A small image classifier, trained from scratch: ademamix at rate 0.000385, batches of 192.
Rows from block 11, named by matrix and row number. Rows with one number belong to one neuron. Each number is 200 + 30 x the weight over its row's rms, rounded and kept within 0 to 999. All counts start at 0. After the name is the row's rms in percent of the matrix's.
# fc1: MLP up (model.blocks.11.mlp.fc1.weight, 1024x512), inputs 309-411
# fc2: MLP down (model.blocks.11.mlp.fc2.weight, 512x1024, transposed), outputs 309-411
fc1.522,059,177,216,205,243,201,181,217,153,270,224,161,234,167,207,190,220,208,276,184,206,253,217,228,209,281,224,191,210,188,138,200,224,206,197,186,196,224,216,153,206,187,253,226,177,203,231,244,222,236,203,176,195,213,197,188,158,207,211,180,199,193,187,235,238,129,223,164,143,173,177,202,216,246,171,202,218,218,243,148,211,239,197,206,274,202,176,215,223,172,170,183,201,195,217,204,175,183,233,191,190,215,215,270
fc1.523,063,158,223,179,232,248,215,181,179,204,171,188,245,208,176,252,208,231,239,157,229,170,208,219,208,213,173,142,221,181,261,232,169,218,203,221,208,205,232,184,196,200,178,191,165,215,204,216,198,192,234,243,207,208,187,219,221,230,238,188,205,231,218,228,178,187,190,210,203,192,200,200,205,153,197,183,177,241,193,128,235,218,193,227,213,219,197,183,208,173,266,184,182,249,196,201,195,175,202,165,160,203,194,138
fc1.524,062,255,254,242,204,151,231,163,157,218,195,229,160,230,218,173,181,189,187,190,178,190,259,245,204,175,168,210,188,189,208,201,209,203,169,255,257,126,236,201,200,160,225,104,223,174,222,180,171,164,211,145,237,179,196,213,218,217,250,243,191,261,234,168,202,199,195,203,159,219,187,186,141,278,177,220,224,176,285,195,175,163,204,239,159,227,153,190,179,156,230,188,165,201,178,205,215,120,200,187,208,215,224,214
fc1.525,089,193,203,195,230,186,214,202,203,200,195,210,244,193,173,200,211,172,214,218,197,190,198,233,211,200,204,207,197,176,202,166,158,247,225,167,229,190,217,224,179,194,192,184,145,184,194,192,223,233,152,195,201,187,228,171,221,175,229,160,213,196,190,190,210,181,241,200,205,121,188,232,185,118,168,259,186,207,217,177,214,185,119,199,190,152,197,176,222,187,194,179,203,170,245,167,201,142,182,179,180,202,185,98
fc1.526,060,121,195,160,223,186,165,200,208,222,195,197,239,203,226,225,205,168,235,172,216,167,180,185,211,182,187,246,233,195,194,158,195,178,211,146,237,205,285,214,198,209,217,182,223,249,134,172,215,142,208,244,196,169,158,204,183,215,184,184,222,219,203,231,181,189,213,173,200,182,181,222,181,204,159,230,157,178,255,209,200,193,196,194,244,166,178,205,150,272,194,215,213,194,232,172,163,168,236,155,205,186,237,140
fc1.527,057,164,218,188,242,193,209,203,151,217,192,175,185,232,212,219,216,256,166,282,189,215,235,242,153,160,217,222,216,268,202,190,170,172,191,143,160,180,194,211,232,174,189,196,190,241,196,201,221,229,202,160,202,239,212,157,164,157,208,208,171,221,156,210,183,226,211,244,220,184,199,170,137,219,183,177,205,239,223,179,182,196,170,169,231,201,224,215,213,147,185,168,214,239,120,134,165,211,176,208,291,183,223,213
fc1.528,077,190,208,209,199,210,218,215,210,176,229,166,250,213,120,183,194,183,251,233,188,185,171,205,191,176,197,208,175,245,245,135,151,100,171,210,194,150,174,205,243,196,202,170,196,203,158,182,184,171,220,170,228,210,223,214,227,157,229,189,198,182,182,168,271,172,240,179,245,184,136,218,212,220,191,176,220,181,163,191,201,219,216,205,214,193,219,178,168,153,197,169,206,166,199,219,215,198,192,173,169,209,232,225
fc1.529,067,194,168,163,231,229,205,252,187,213,204,116,303,167,189,207,215,231,246,230,238,261,194,224,256,166,143,212,207,219,225,203,203,182,216,218,184,184,228,166,170,148,202,201,195,142,194,165,173,259,184,231,195,168,240,201,214,183,163,214,265,243,177,265,225,161,193,181,187,180,184,214,227,146,200,202,170,206,237,209,131,238,156,203,237,179,224,162,236,247,142,166,223,178,167,238,246,196,168,219,143,162,231,232
fc1.530,058,191,214,202,177,202,226,191,194,187,188,213,255,211,149,249,177,198,256,179,203,168,223,235,180,197,160,231,189,151,210,207,156,155,170,220,210,178,229,202,216,180,197,182,200,165,205,217,221,182,221,226,240,193,236,219,185,143,255,177,139,200,223,257,209,201,231,213,191,214,181,170,205,219,255,187,239,200,206,226,198,204,154,223,225,188,201,207,194,182,216,207,177,164,174,137,202,194,230,193,214,156,206,189
fc1.531,059,206,211,122,208,226,177,196,182,178,215,186,231,141,203,261,235,179,199,181,210,128,207,195,130,244,223,193,220,236,202,203,198,196,186,204,196,125,194,189,184,208,178,220,198,191,148,214,243,231,187,224,247,163,216,225,264,170,150,205,214,173,171,241,170,207,193,219,218,190,187,183,164,221,196,188,181,196,145,132,202,167,230,205,186,159,145,166,196,147,213,187,245,184,242,218,219,213,164,216,232,184,187,188
fc1.532,059,196,183,252,237,196,187,216,255,141,214,201,242,168,184,198,190,181,202,239,191,183,227,182,172,218,180,214,247,219,235,195,223,163,176,181,231,147,203,167,207,238,139,226,288,187,183,161,220,190,208,195,219,160,179,184,269,171,170,200,167,223,212,220,219,234,205,179,206,175,163,176,210,213,209,216,177,242,187,192,275,162,251,186,214,181,161,205,183,200,203,223,187,195,192,146,232,208,219,134,232,194,264,191
fc1.533,055,158,208,206,216,190,244,205,174,200,189,180,230,215,198,183,228,174,229,211,161,171,215,199,248,173,195,142,158,226,188,210,182,234,184,206,294,132,153,163,183,163,183,238,208,246,171,164,204,240,187,226,234,192,188,172,240,191,239,220,191,167,126,255,223,169,207,186,163,221,200,153,180,215,237,191,209,186,195,173,172,189,160,164,191,221,184,187,195,202,211,202,120,193,249,232,192,212,200,227,223,193,208,201
fc1.534,057,195,236,201,186,186,244,220,216,231,216,218,224,156,201,196,198,231,181,188,180,247,173,177,231,240,258,181,235,164,199,146,179,172,175,190,166,151,216,150,235,214,200,243,164,263,228,191,194,240,185,187,186,253,247,205,217,229,198,235,206,220,205,179,225,152,207,184,245,147,180,246,186,197,223,256,218,176,177,216,210,237,163,179,235,227,158,201,244,224,206,148,199,206,212,179,231,195,173,233,149,229,179,213
fc1.535,057,205,237,185,183,164,217,226,205,213,243,230,210,186,211,151,203,200,227,235,208,177,208,184,238,247,160,129,248,188,165,175,215,206,191,215,254,213,226,162,160,165,180,143,205,213,211,190,183,175,262,184,228,161,190,183,173,218,190,185,216,157,170,245,184,132,212,192,113,225,168,182,210,206,215,213,238,222,192,218,205,234,185,197,150,169,174,229,201,109,187,208,224,244,248,181,238,138,179,147,150,196,221,182
fc1.536,061,206,179,156,207,227,183,199,227,259,192,172,238,234,173,138,207,178,212,212,187,248,278,243,202,216,174,217,196,197,205,193,135,218,214,227,196,126,185,163,196,161,198,219,154,181,243,242,170,244,199,192,181,176,143,184,172,188,260,164,159,210,248,231,186,210,195,219,217,192,218,173,212,229,227,175,206,224,197,191,152,159,213,214,222,242,209,251,185,167,223,200,225,254,165,174,195,169,235,211,222,194,192,196
fc1.537,061,168,207,134,180,189,181,197,236,201,122,180,195,238,171,222,215,228,158,207,180,185,227,216,158,193,201,283,223,167,182,179,214,205,214,255,255,154,210,193,169,140,237,193,240,200,208,170,207,190,252,212,212,163,186,152,175,159,277,187,214,198,239,215,182,179,207,200,139,182,200,224,220,133,193,217,216,199,196,212,247,185,208,154,228,235,180,176,237,163,219,226,122,185,157,214,213,216,243,232,207,204,206,119
fc1.538,063,133,212,184,175,164,247,232,158,254,167,220,235,175,185,194,215,177,219,171,233,184,195,181,199,210,167,177,213,185,158,208,165,211,179,186,232,148,172,193,194,184,231,225,229,230,203,198,175,184,172,197,196,144,174,165,260,242,185,254,206,222,207,196,227,221,224,168,208,175,181,166,218,185,202,278,204,240,232,204,212,211,250,163,257,230,169,181,238,181,256,159,158,186,228,204,237,196,215,185,240,246,170,264
fc1.539,057,190,165,238,194,249,233,218,170,163,200,149,228,224,188,202,198,171,264,200,190,167,177,235,255,236,186,148,231,192,245,171,265,216,156,227,252,181,175,192,207,166,203,183,175,216,198,214,223,201,169,236,164,196,239,211,203,201,218,219,190,226,144,177,156,178,206,210,222,182,188,216,196,223,204,260,210,192,210,238,223,219,214,230,158,200,202,213,190,170,235,193,201,173,188,194,211,197,162,165,203,206,170,227
fc1.540,062,182,201,182,176,166,222,214,189,195,167,220,162,216,224,229,232,218,176,209,230,216,204,232,229,209,135,201,218,210,253,208,188,236,242,182,299,232,241,191,208,222,233,226,238,196,198,196,173,229,178,204,173,145,185,206,256,182,159,212,218,224,239,189,221,200,239,194,206,181,166,264,197,202,177,213,183,240,195,199,153,161,174,180,181,221,177,185,224,243,246,159,144,176,240,222,203,187,203,189,145,222,243,244
fc1.541,056,231,222,174,182,234,183,197,221,214,216,196,208,184,167,200,230,215,215,229,207,189,207,237,220,269,160,161,172,301,237,228,239,179,169,178,263,141,177,217,195,217,200,221,205,173,212,169,141,226,130,239,217,198,179,187,211,212,168,203,259,216,201,179,224,168,145,142,176,179,170,216,217,251,169,207,220,213,228,203,176,148,181,159,183,192,235,167,162,229,194,165,194,228,174,212,150,180,232,176,178,210,201,197
fc1.542,054,231,234,174,175,173,182,191,148,197,226,195,177,229,257,196,198,207,274,175,218,221,206,207,216,246,175,169,199,174,180,173,203,242,180,186,223,231,228,149,210,153,218,185,207,208,172,208,194,176,207,239,166,201,255,219,177,217,163,217,171,228,209,225,176,184,193,200,174,197,205,214,188,214,183,225,202,224,209,213,159,266,234,204,171,143,146,212,135,231,202,184,211,176,269,185,217,200,148,183,190,184,203,220
fc1.543,054,165,196,229,207,194,282,289,225,210,208,211,208,194,175,150,196,196,228,208,139,225,194,221,185,197,193,256,127,203,225,186,232,178,212,187,216,186,195,182,168,127,215,151,193,208,224,177,193,232,225,226,231,230,199,198,189,179,215,155,177,179,234,201,205,142,254,175,134,177,171,146,136,185,241,230,158,223,224,191,163,198,249,204,125,275,234,257,228,202,178,150,171,195,156,197,223,220,177,234,217,204,183,236
fc1.544,058,159,175,175,220,183,205,199,194,227,171,204,250,187,199,185,221,193,184,203,174,213,222,180,212,194,171,207,225,228,138,193,250,211,208,186,254,196,224,197,187,197,259,238,191,183,208,257,249,188,209,211,197,190,183,134,182,128,182,162,217,207,187,200,250,203,222,230,207,170,161,222,163,197,186,194,212,208,180,218,149,225,174,166,179,206,223,242,242,201,214,129,198,223,187,166,217,199,192,213,232,205,184,199
fc1.545,058,132,169,233,181,199,195,218,211,202,186,173,184,250,200,197,238,242,176,218,215,247,226,214,226,223,199,197,195,220,208,193,176,163,210,238,166,136,159,218,188,200,210,177,179,202,173,229,203,192,175,184,192,204,193,176,174,176,232,163,198,274,218,217,190,156,247,210,219,166,172,233,179,224,211,197,208,217,175,245,265,215,171,168,166,221,170,240,251,172,249,126,203,182,195,178,225,194,167,142,202,199,234,215
fc1.546,059,199,209,233,164,191,211,224,242,218,178,190,181,198,184,209,295,145,177,210,246,217,249,207,194,211,187,211,228,230,155,232,234,188,203,125,221,212,211,187,147,188,200,252,221,242,236,182,207,250,207,195,213,173,161,245,181,210,237,155,204,193,219,189,225,212,247,205,145,167,186,203,180,284,157,262,207,268,192,201,191,219,187,192,169,218,219,210,226,222,189,218,205,279,221,216,186,251,194,143,201,183,241,209
fc1.547,057,207,203,232,231,194,197,253,214,229,179,152,196,140,242,198,188,237,189,139,240,185,202,196,184,192,244,218,239,219,198,149,176,182,223,194,178,215,226,189,219,192,168,194,184,214,193,169,231,209,197,168,164,201,224,194,216,171,210,161,147,262,190,246,194,225,232,206,232,190,190,244,200,189,177,183,171,205,199,227,179,198,175,212,184,199,189,179,203,238,212,200,177,200,213,161,171,185,190,194,170,206,216,206
fc1.548,060,201,147,155,209,248,149,219,181,217,175,229,220,190,180,223,237,190,231,158,195,168,198,183,214,203,205,196,217,229,256,233,165,231,202,213,189,209,244,189,199,266,274,214,202,215,197,168,155,209,172,217,199,177,251,223,205,236,145,186,229,205,189,173,198,222,179,181,216,193,174,211,225,252,214,232,246,206,218,193,159,191,197,177,174,149,150,207,194,192,223,204,178,175,178,182,265,193,198,129,193,184,202,153
fc1.549,057,167,200,234,226,209,186,259,180,234,160,177,235,195,188,205,188,207,223,193,201,235,212,210,196,229,183,195,213,165,234,208,192,179,193,184,187,163,180,210,253,187,201,182,225,210,180,136,225,231,109,177,223,199,184,194,194,202,201,133,230,228,157,204,199,150,205,212,207,185,199,193,175,205,222,182,217,179,235,199,166,154,229,184,252,247,191,161,207,231,205,131,211,222,220,113,160,209,223,131,254,186,254,187
fc1.550,060,228,211,173,184,196,226,158,195,145,185,219,198,200,186,178,223,268,243,265,183,178,186,205,248,203,218,205,187,256,226,192,170,184,171,201,162,175,177,165,157,196,167,212,237,208,203,196,173,179,192,236,224,238,203,167,246,206,222,227,155,209,225,179,251,183,183,188,216,199,185,228,205,227,203,198,258,164,209,199,206,158,210,226,133,182,187,232,224,97,243,168,180,182,196,203,198,181,208,138,244,250,192,205
fc1.551,090,211,235,225,182,205,201,205,169,199,210,182,178,185,227,138,192,199,174,218,186,140,254,281,153,235,237,188,212,220,213,190,170,152,155,221,215,198,216,171,243,165,164,229,214,206,163,208,194,219,159,184,225,189,226,232,239,215,222,201,180,215,168,206,246,136,214,198,168,160,143,184,193,228,179,203,152,224,203,222,185,206,215,159,176,207,124,164,216,258,208,192,161,191,174,217,225,200,169,194,170,258,256,200
fc1.552,061,220,236,212,144,236,226,163,167,204,149,151,220,203,265,242,255,209,203,253,202,207,228,181,164,201,193,223,219,210,200,177,189,189,206,196,160,201,152,191,215,216,230,207,149,220,151,194,248,211,217,192,193,233,239,161,196,211,195,181,215,212,194,212,242,224,193,200,238,178,200,216,164,203,189,258,218,169,199,224,212,251,169,221,253,187,195,166,215,177,160,189,189,211,193,200,214,209,158,200,250,245,196,162
fc1.553,066,159,188,233,200,200,226,251,192,207,176,219,159,182,155,165,185,194,194,206,202,247,252,204,213,208,209,197,159,226,217,196,148,210,191,142,190,178,235,149,210,156,240,156,215,214,193,178,221,204,220,225,189,199,189,206,223,173,233,141,221,224,187,172,207,154,192,215,173,203,195,225,218,195,247,250,207,161,161,234,226,187,215,203,209,205,142,219,176,173,265,192,148,160,213,216,198,231,196,198,181,149,168,218
fc1.554,065,202,204,189,196,170,251,206,176,220,172,100,209,202,231,145,179,185,210,168,212,209,149,223,233,220,145,229,222,191,188,181,147,223,147,185,220,195,226,138,176,207,211,164,243,203,178,240,200,224,228,245,275,257,206,196,202,170,191,163,203,228,205,229,210,185,222,213,188,205,193,187,181,220,199,199,199,283,210,248,187,249,190,187,162,187,246,222,235,206,251,187,170,216,166,170,266,173,177,171,227,157,218,174
fc2.522,088,210,241,232,182,166,226,187,196,188,177,199,215,155,160,198,196,196,199,208,155,171,173,202,161,142,197,250,214,234,225,215,217,174,183,214,217,190,218,199,209,211,142,130,204,207,229,223,211,194,245,225,163,155,197,210,211,136,184,244,211,195,186,186,188,234,172,171,210,145,188,229,152,280,207,149,172,146,167,214,289,254,171,165,261,187,192,218,203,187,178,219,229,246,187,198,212,178,232,231,269,191,205,248
fc2.523,088,116,223,159,194,230,200,204,212,257,171,211,242,239,208,186,170,190,225,201,213,202,241,187,236,246,189,207,221,211,216,181,173,269,187,198,172,195,186,213,171,214,200,231,174,157,248,177,202,185,237,227,200,242,178,204,221,196,215,162,193,194,197,183,143,159,158,172,156,147,273,198,197,221,239,216,169,146,207,181,192,197,170,196,242,139,188,235,168,212,203,183,186,223,185,244,185,174,172,206,184,182,245,198
fc2.524,080,189,185,202,154,196,220,259,260,187,201,191,203,230,198,215,188,179,233,221,160,203,189,219,210,208,156,241,227,294,250,181,209,241,234,202,144,243,187,222,202,224,182,250,221,194,198,221,169,183,208,125,240,163,281,228,172,222,218,184,200,227,176,240,228,179,253,170,211,277,245,239,254,225,160,204,201,188,219,208,194,212,192,192,196,189,226,216,217,215,187,187,114,250,132,214,204,232,215,189,190,216,222,223
fc2.525,105,205,212,183,211,192,228,201,231,239,107,206,188,121,223,223,187,180,215,212,172,238,177,229,201,204,217,172,236,233,166,203,167,208,191,195,236,244,226,219,229,231,244,262,178,231,175,194,167,169,199,215,189,192,225,180,238,176,195,189,222,172,224,189,171,191,245,217,156,220,216,160,178,214,221,183,178,212,175,263,170,200,217,257,200,190,149,225,218,177,241,249,259,198,253,208,162,200,184,225,214,169,216,218
fc2.526,086,223,238,237,174,196,228,226,188,210,184,284,204,178,218,203,179,198,218,134,209,173,181,195,199,155,172,251,219,216,181,195,121,149,252,214,191,213,195,147,182,180,245,171,143,161,189,156,166,210,212,194,136,224,236,217,182,210,200,220,214,192,186,153,191,178,226,201,196,241,252,169,194,174,220,187,188,201,212,263,166,232,184,171,205,142,189,233,199,207,148,236,176,238,205,219,164,190,165,223,205,173,175,208
fc2.527,080,166,219,169,165,212,199,225,207,213,159,220,199,226,154,264,239,206,235,173,167,189,244,271,247,190,205,189,202,195,187,203,182,205,244,208,157,197,188,147,245,147,189,196,201,253,206,128,175,162,253,240,199,238,216,219,227,198,179,160,210,164,156,197,176,188,167,99,162,187,233,187,209,166,202,257,134,220,184,205,215,192,197,201,197,197,211,262,223,165,192,177,230,237,203,193,220,240,195,199,209,245,156,207
fc2.528,098,164,196,254,150,205,214,196,238,132,198,185,187,179,208,231,211,193,220,174,223,187,232,191,184,228,238,228,214,200,171,150,183,182,159,165,235,192,227,194,223,249,155,217,190,198,218,241,159,236,252,267,215,143,212,147,173,136,138,178,258,156,162,178,207,253,176,228,212,172,140,226,222,172,192,184,161,180,172,187,274,218,170,175,199,245,180,197,204,218,201,238,191,190,193,226,205,240,161,244,213,198,182,177
fc2.529,097,140,205,210,226,209,155,176,177,185,224,173,195,203,128,215,192,239,185,197,219,171,202,193,227,172,171,194,215,255,164,226,223,215,167,195,176,203,188,224,180,193,190,231,244,246,264,195,197,175,171,220,233,202,208,173,214,202,170,208,174,199,176,203,167,209,188,174,171,242,176,224,198,161,181,233,154,248,185,200,198,197,185,188,199,112,176,252,220,174,185,198,103,202,165,214,192,188,172,258,196,200,201,237
fc2.530,086,163,191,141,154,240,191,259,198,236,201,230,204,212,191,226,193,168,215,154,191,191,217,196,206,199,152,194,208,188,195,147,200,210,187,197,176,219,178,201,172,182,198,192,216,181,187,202,177,167,214,181,232,178,231,180,158,213,199,245,225,225,199,215,173,248,183,154,141,214,241,217,177,214,222,200,178,119,216,167,175,212,184,147,231,153,179,224,235,279,189,211,190,185,195,232,211,151,171,198,186,217,240,232
fc2.531,082,176,192,186,162,219,189,188,211,266,185,218,213,195,181,231,179,197,227,224,232,222,193,224,183,172,169,155,252,207,206,226,138,217,136,199,181,198,183,208,157,262,191,223,231,223,227,176,200,196,192,210,210,253,202,182,158,205,164,233,189,226,237,194,220,214,231,157,211,259,250,240,195,210,223,224,181,252,186,149,195,187,179,234,157,203,183,179,168,206,209,184,194,215,211,218,198,195,162,224,147,212,249,229
fc2.532,076,183,213,193,170,211,206,197,195,257,162,199,272,249,202,217,223,237,225,146,206,204,214,196,229,192,166,156,197,154,176,219,225,235,167,189,206,236,180,190,214,188,252,202,188,217,254,224,175,281,239,204,197,235,136,207,176,179,216,221,195,202,203,191,199,220,232,231,203,223,255,219,189,215,210,268,184,190,212,174,169,123,179,127,160,184,181,241,258,198,177,206,157,136,170,181,222,174,200,207,191,185,204,214
fc2.533,085,209,177,165,167,207,236,189,227,203,226,213,209,225,195,149,266,167,209,165,153,196,168,248,202,210,186,175,211,183,263,183,203,170,242,202,225,206,278,197,186,214,256,248,181,180,149,132,188,211,273,186,158,185,216,218,181,237,158,170,203,170,148,197,168,217,206,207,233,187,246,171,197,174,244,176,208,200,198,212,241,236,187,192,196,203,207,218,159,192,233,185,225,177,222,212,183,203,182,170,184,212,197,224
fc2.534,083,205,257,300,213,198,207,246,220,206,195,185,156,209,120,133,129,220,179,179,188,198,161,149,192,169,123,200,220,279,175,201,210,214,244,223,194,219,178,162,183,241,179,187,132,247,228,201,170,160,181,203,211,233,199,207,204,212,197,205,185,228,149,201,230,214,179,215,193,216,194,215,232,206,182,221,210,219,216,206,215,277,209,202,206,198,187,153,249,209,257,178,143,224,183,206,229,246,249,224,178,152,190,233
fc2.535,086,216,193,241,249,168,221,126,260,222,209,214,134,209,192,185,194,175,224,198,211,178,213,232,222,173,196,172,238,220,202,246,148,221,182,189,197,231,218,161,195,185,194,200,179,202,200,207,194,122,135,242,202,212,189,159,226,226,221,270,193,233,186,171,192,151,233,217,181,221,234,218,210,214,208,180,235,183,187,268,219,189,192,245,219,155,210,200,172,236,186,201,181,252,199,201,175,208,217,170,196,209,191,180
fc2.536,086,120,166,161,220,191,229,266,172,180,187,194,240,248,198,236,218,186,159,170,153,204,222,211,250,208,205,181,145,221,162,191,211,217,212,227,164,239,168,202,192,136,171,224,212,170,211,189,176,221,226,212,247,201,204,230,145,212,224,220,160,205,183,256,239,215,186,94,224,200,246,219,190,193,201,240,234,204,260,196,152,226,206,182,227,203,208,222,163,207,168,180,171,189,224,158,204,153,198,214,163,248,207,199
fc2.537,084,163,225,130,200,153,200,206,172,173,202,223,229,202,201,157,218,185,255,182,174,204,201,208,178,183,189,223,188,214,212,199,237,214,189,152,157,204,214,194,181,170,234,232,250,215,210,203,224,167,242,182,254,181,200,197,186,216,180,199,207,213,238,234,197,168,231,199,158,239,226,191,193,149,179,192,201,195,178,192,206,247,230,197,186,176,169,183,181,255,144,210,158,222,143,243,204,212,156,183,237,231,201,181
fc2.538,093,148,201,195,185,215,159,193,208,256,174,207,175,224,185,246,197,203,193,209,174,185,175,218,223,199,207,206,230,195,197,242,221,210,203,213,229,181,239,228,253,273,171,216,202,159,187,204,204,223,220,230,181,217,171,143,192,197,180,186,242,136,218,198,214,171,204,170,200,199,251,187,234,219,226,199,257,163,215,177,181,183,179,157,190,179,228,216,183,147,222,191,230,154,226,206,192,200,195,220,215,123,193,192
fc2.539,085,191,235,187,181,200,205,174,226,195,172,192,188,191,212,181,183,220,163,200,225,172,210,201,179,197,188,251,229,225,219,220,215,210,214,180,152,237,128,182,187,196,166,177,215,223,223,190,147,213,256,262,245,173,192,177,246,194,267,189,241,209,171,238,253,229,220,162,200,185,208,197,177,218,146,237,142,189,184,182,236,203,185,208,230,245,191,234,239,201,166,175,184,256,203,157,118,205,171,202,161,225,192,227
fc2.540,089,236,166,194,198,203,255,216,198,177,210,242,220,203,195,192,225,198,191,245,183,216,182,225,199,180,218,194,201,239,231,135,205,130,193,213,181,199,220,256,179,211,183,222,188,160,156,233,205,245,254,234,185,150,201,231,215,188,148,218,186,162,190,167,181,201,204,143,242,231,238,227,189,220,200,210,192,167,234,170,189,180,213,189,204,243,195,208,196,228,169,203,190,101,164,187,231,238,224,281,201,164,158,201
fc2.541,091,215,189,208,179,239,207,184,223,199,223,165,161,208,199,258,200,198,216,212,137,216,204,198,193,176,205,183,200,159,169,196,261,258,180,257,202,262,172,188,190,189,143,202,187,192,212,193,175,192,159,169,232,187,256,168,248,206,195,211,261,234,193,314,229,234,186,150,211,202,276,195,218,184,159,243,160,217,224,215,153,176,169,232,210,237,197,211,149,250,186,182,223,222,202,239,159,171,168,214,202,218,222,184
fc2.542,075,213,184,140,181,201,232,260,207,209,166,226,224,227,216,226,213,197,192,180,189,148,183,214,182,191,184,164,227,271,203,237,178,211,169,203,159,223,188,186,196,207,182,125,244,227,212,175,123,117,182,159,199,192,209,182,179,172,195,191,163,214,168,198,195,212,223,158,188,206,247,202,269,174,198,186,166,245,206,198,147,211,173,137,156,199,200,262,222,170,181,167,166,199,215,216,176,199,166,179,208,260,196,216
fc2.543,091,203,222,158,218,210,212,238,204,173,184,226,222,215,253,275,213,162,214,196,165,160,204,218,197,190,163,192,220,189,158,156,223,155,187,256,253,192,216,175,201,174,226,196,183,171,168,159,160,234,234,205,192,208,224,169,186,204,237,194,188,168,196,197,173,253,216,172,206,190,257,167,179,200,246,171,195,158,192,216,190,240,119,146,205,210,252,218,183,227,223,183,217,175,150,192,217,221,201,202,202,192,223,202
fc2.544,083,177,155,172,233,176,230,188,228,182,215,215,252,187,179,190,224,166,185,248,225,264,211,223,122,215,204,188,114,213,263,193,191,171,235,194,172,207,213,192,180,185,201,181,195,212,151,202,211,214,195,158,187,164,208,248,184,204,173,169,200,217,148,134,204,174,242,197,233,177,223,215,239,243,186,199,181,173,220,177,162,156,212,231,212,207,233,207,188,245,165,177,240,213,226,223,263,219,269,178,257,252,216,214
fc2.545,075,205,253,234,212,166,241,197,257,220,220,213,181,216,219,217,254,184,244,193,219,227,167,193,167,234,165,253,250,196,226,176,189,195,222,134,223,258,177,210,221,197,167,192,170,159,214,236,141,234,207,238,209,162,237,201,175,204,223,183,189,211,200,259,225,215,171,212,211,229,289,220,164,175,180,195,206,153,157,221,205,218,202,177,211,233,210,221,216,176,189,204,181,228,194,217,176,210,214,199,174,193,206,247
fc2.546,085,225,257,254,211,124,256,213,177,231,162,220,192,158,187,166,232,233,206,187,212,137,225,198,214,162,162,213,230,259,156,241,209,223,211,204,189,211,170,190,214,190,191,191,242,269,206,194,199,210,243,218,194,169,174,151,152,215,200,136,166,178,166,210,204,195,249,229,237,212,241,194,214,155,206,174,197,205,243,244,189,169,188,185,184,183,191,198,219,152,182,238,210,212,234,204,143,230,197,229,231,180,158,183
fc2.547,085,188,145,153,198,239,178,187,226,212,200,213,152,204,156,193,161,209,203,210,197,198,180,189,153,213,157,194,216,247,203,208,205,181,228,230,169,194,180,199,199,185,202,266,197,246,203,173,197,136,200,235,202,211,194,196,211,204,195,223,186,205,168,194,267,211,254,208,212,236,257,245,223,212,208,212,206,191,193,228,203,238,166,211,210,187,179,257,209,131,211,161,214,249,235,157,220,216,208,201,226,209,205,180
fc2.548,079,277,205,171,211,157,192,196,180,235,194,230,227,191,176,231,187,203,185,212,219,193,199,237,212,176,207,206,187,231,159,216,188,244,254,188,216,174,187,222,212,187,191,205,172,209,186,187,205,194,134,202,184,222,158,187,137,222,205,175,164,170,218,196,195,168,257,171,237,171,250,221,154,224,221,215,178,201,218,187,245,278,179,151,212,142,225,251,191,203,159,143,192,151,204,188,199,199,232,249,236,126,202,228
fc2.549,077,241,181,136,229,164,213,227,241,193,202,190,267,220,178,183,146,201,182,167,200,177,172,171,261,209,193,177,152,219,196,195,122,228,254,168,181,256,180,158,197,172,228,214,204,224,194,215,188,212,173,156,180,159,229,187,165,236,172,180,218,227,188,162,188,196,202,201,225,227,229,214,224,212,187,254,169,200,198,240,188,179,272,215,179,269,160,174,218,231,194,184,202,201,138,208,211,167,238,181,190,148,167,185
fc2.550,080,237,184,209,181,254,208,195,250,181,239,215,179,241,170,215,184,183,164,268,175,214,229,163,182,223,178,193,227,209,167,139,236,241,213,207,198,233,200,221,196,201,220,164,186,194,207,200,201,227,263,165,193,132,208,244,221,172,225,239,194,204,238,183,234,218,220,156,160,241,239,263,253,164,210,237,189,265,184,181,216,213,199,182,205,206,200,190,214,202,236,230,190,177,236,187,211,231,180,191,218,196,205,255
fc2.551,097,199,201,202,188,201,224,202,181,242,162,216,211,199,204,213,134,188,174,190,148,220,197,203,238,216,247,209,179,170,212,245,168,200,226,197,239,237,186,192,168,169,191,204,186,158,166,192,185,259,250,216,148,206,203,172,191,191,204,180,190,175,220,202,196,228,179,233,133,209,169,204,193,207,181,168,155,226,227,215,197,176,186,217,252,226,166,197,155,271,181,155,222,176,255,196,128,199,211,229,213,226,210,167
fc2.552,093,222,200,221,200,191,141,207,151,230,215,168,167,177,158,178,156,244,152,201,253,216,186,232,185,199,166,155,187,170,195,203,167,172,145,228,196,189,221,179,252,215,198,224,216,271,216,219,176,204,147,161,233,218,212,161,176,161,203,184,230,217,200,204,228,238,225,192,169,237,254,214,210,169,180,209,229,184,217,166,140,192,118,222,121,212,237,189,205,181,225,196,173,197,167,175,253,223,261,198,208,181,207,162
fc2.553,090,260,190,201,205,157,183,176,197,184,243,245,183,192,180,195,214,172,201,246,244,128,213,214,235,168,211,205,263,180,188,176,229,184,197,188,271,191,224,250,224,194,242,214,193,173,153,167,199,232,206,215,190,199,194,208,154,262,192,235,198,155,199,249,180,131,269,109,240,143,193,175,186,235,203,160,191,226,244,200,211,249,197,193,227,121,225,211,180,230,162,142,204,203,198,219,158,199,199,259,172,168,219,214
fc2.554,087,177,199,231,170,175,226,199,214,212,209,239,195,190,229,232,224,182,209,221,272,139,197,206,192,120,243,181,260,198,168,179,167,204,145,215,207,188,197,227,211,188,201,171,223,238,262,264,248,235,177,230,214,231,259,183,162,210,158,226,202,209,253,276,200,235,196,218,206,239,232,221,189,188,176,242,217,159,241,225,183,201,202,193,227,194,234,159,178,221,166,206,160,187,213,191,143,161,190,157,184,225,184,219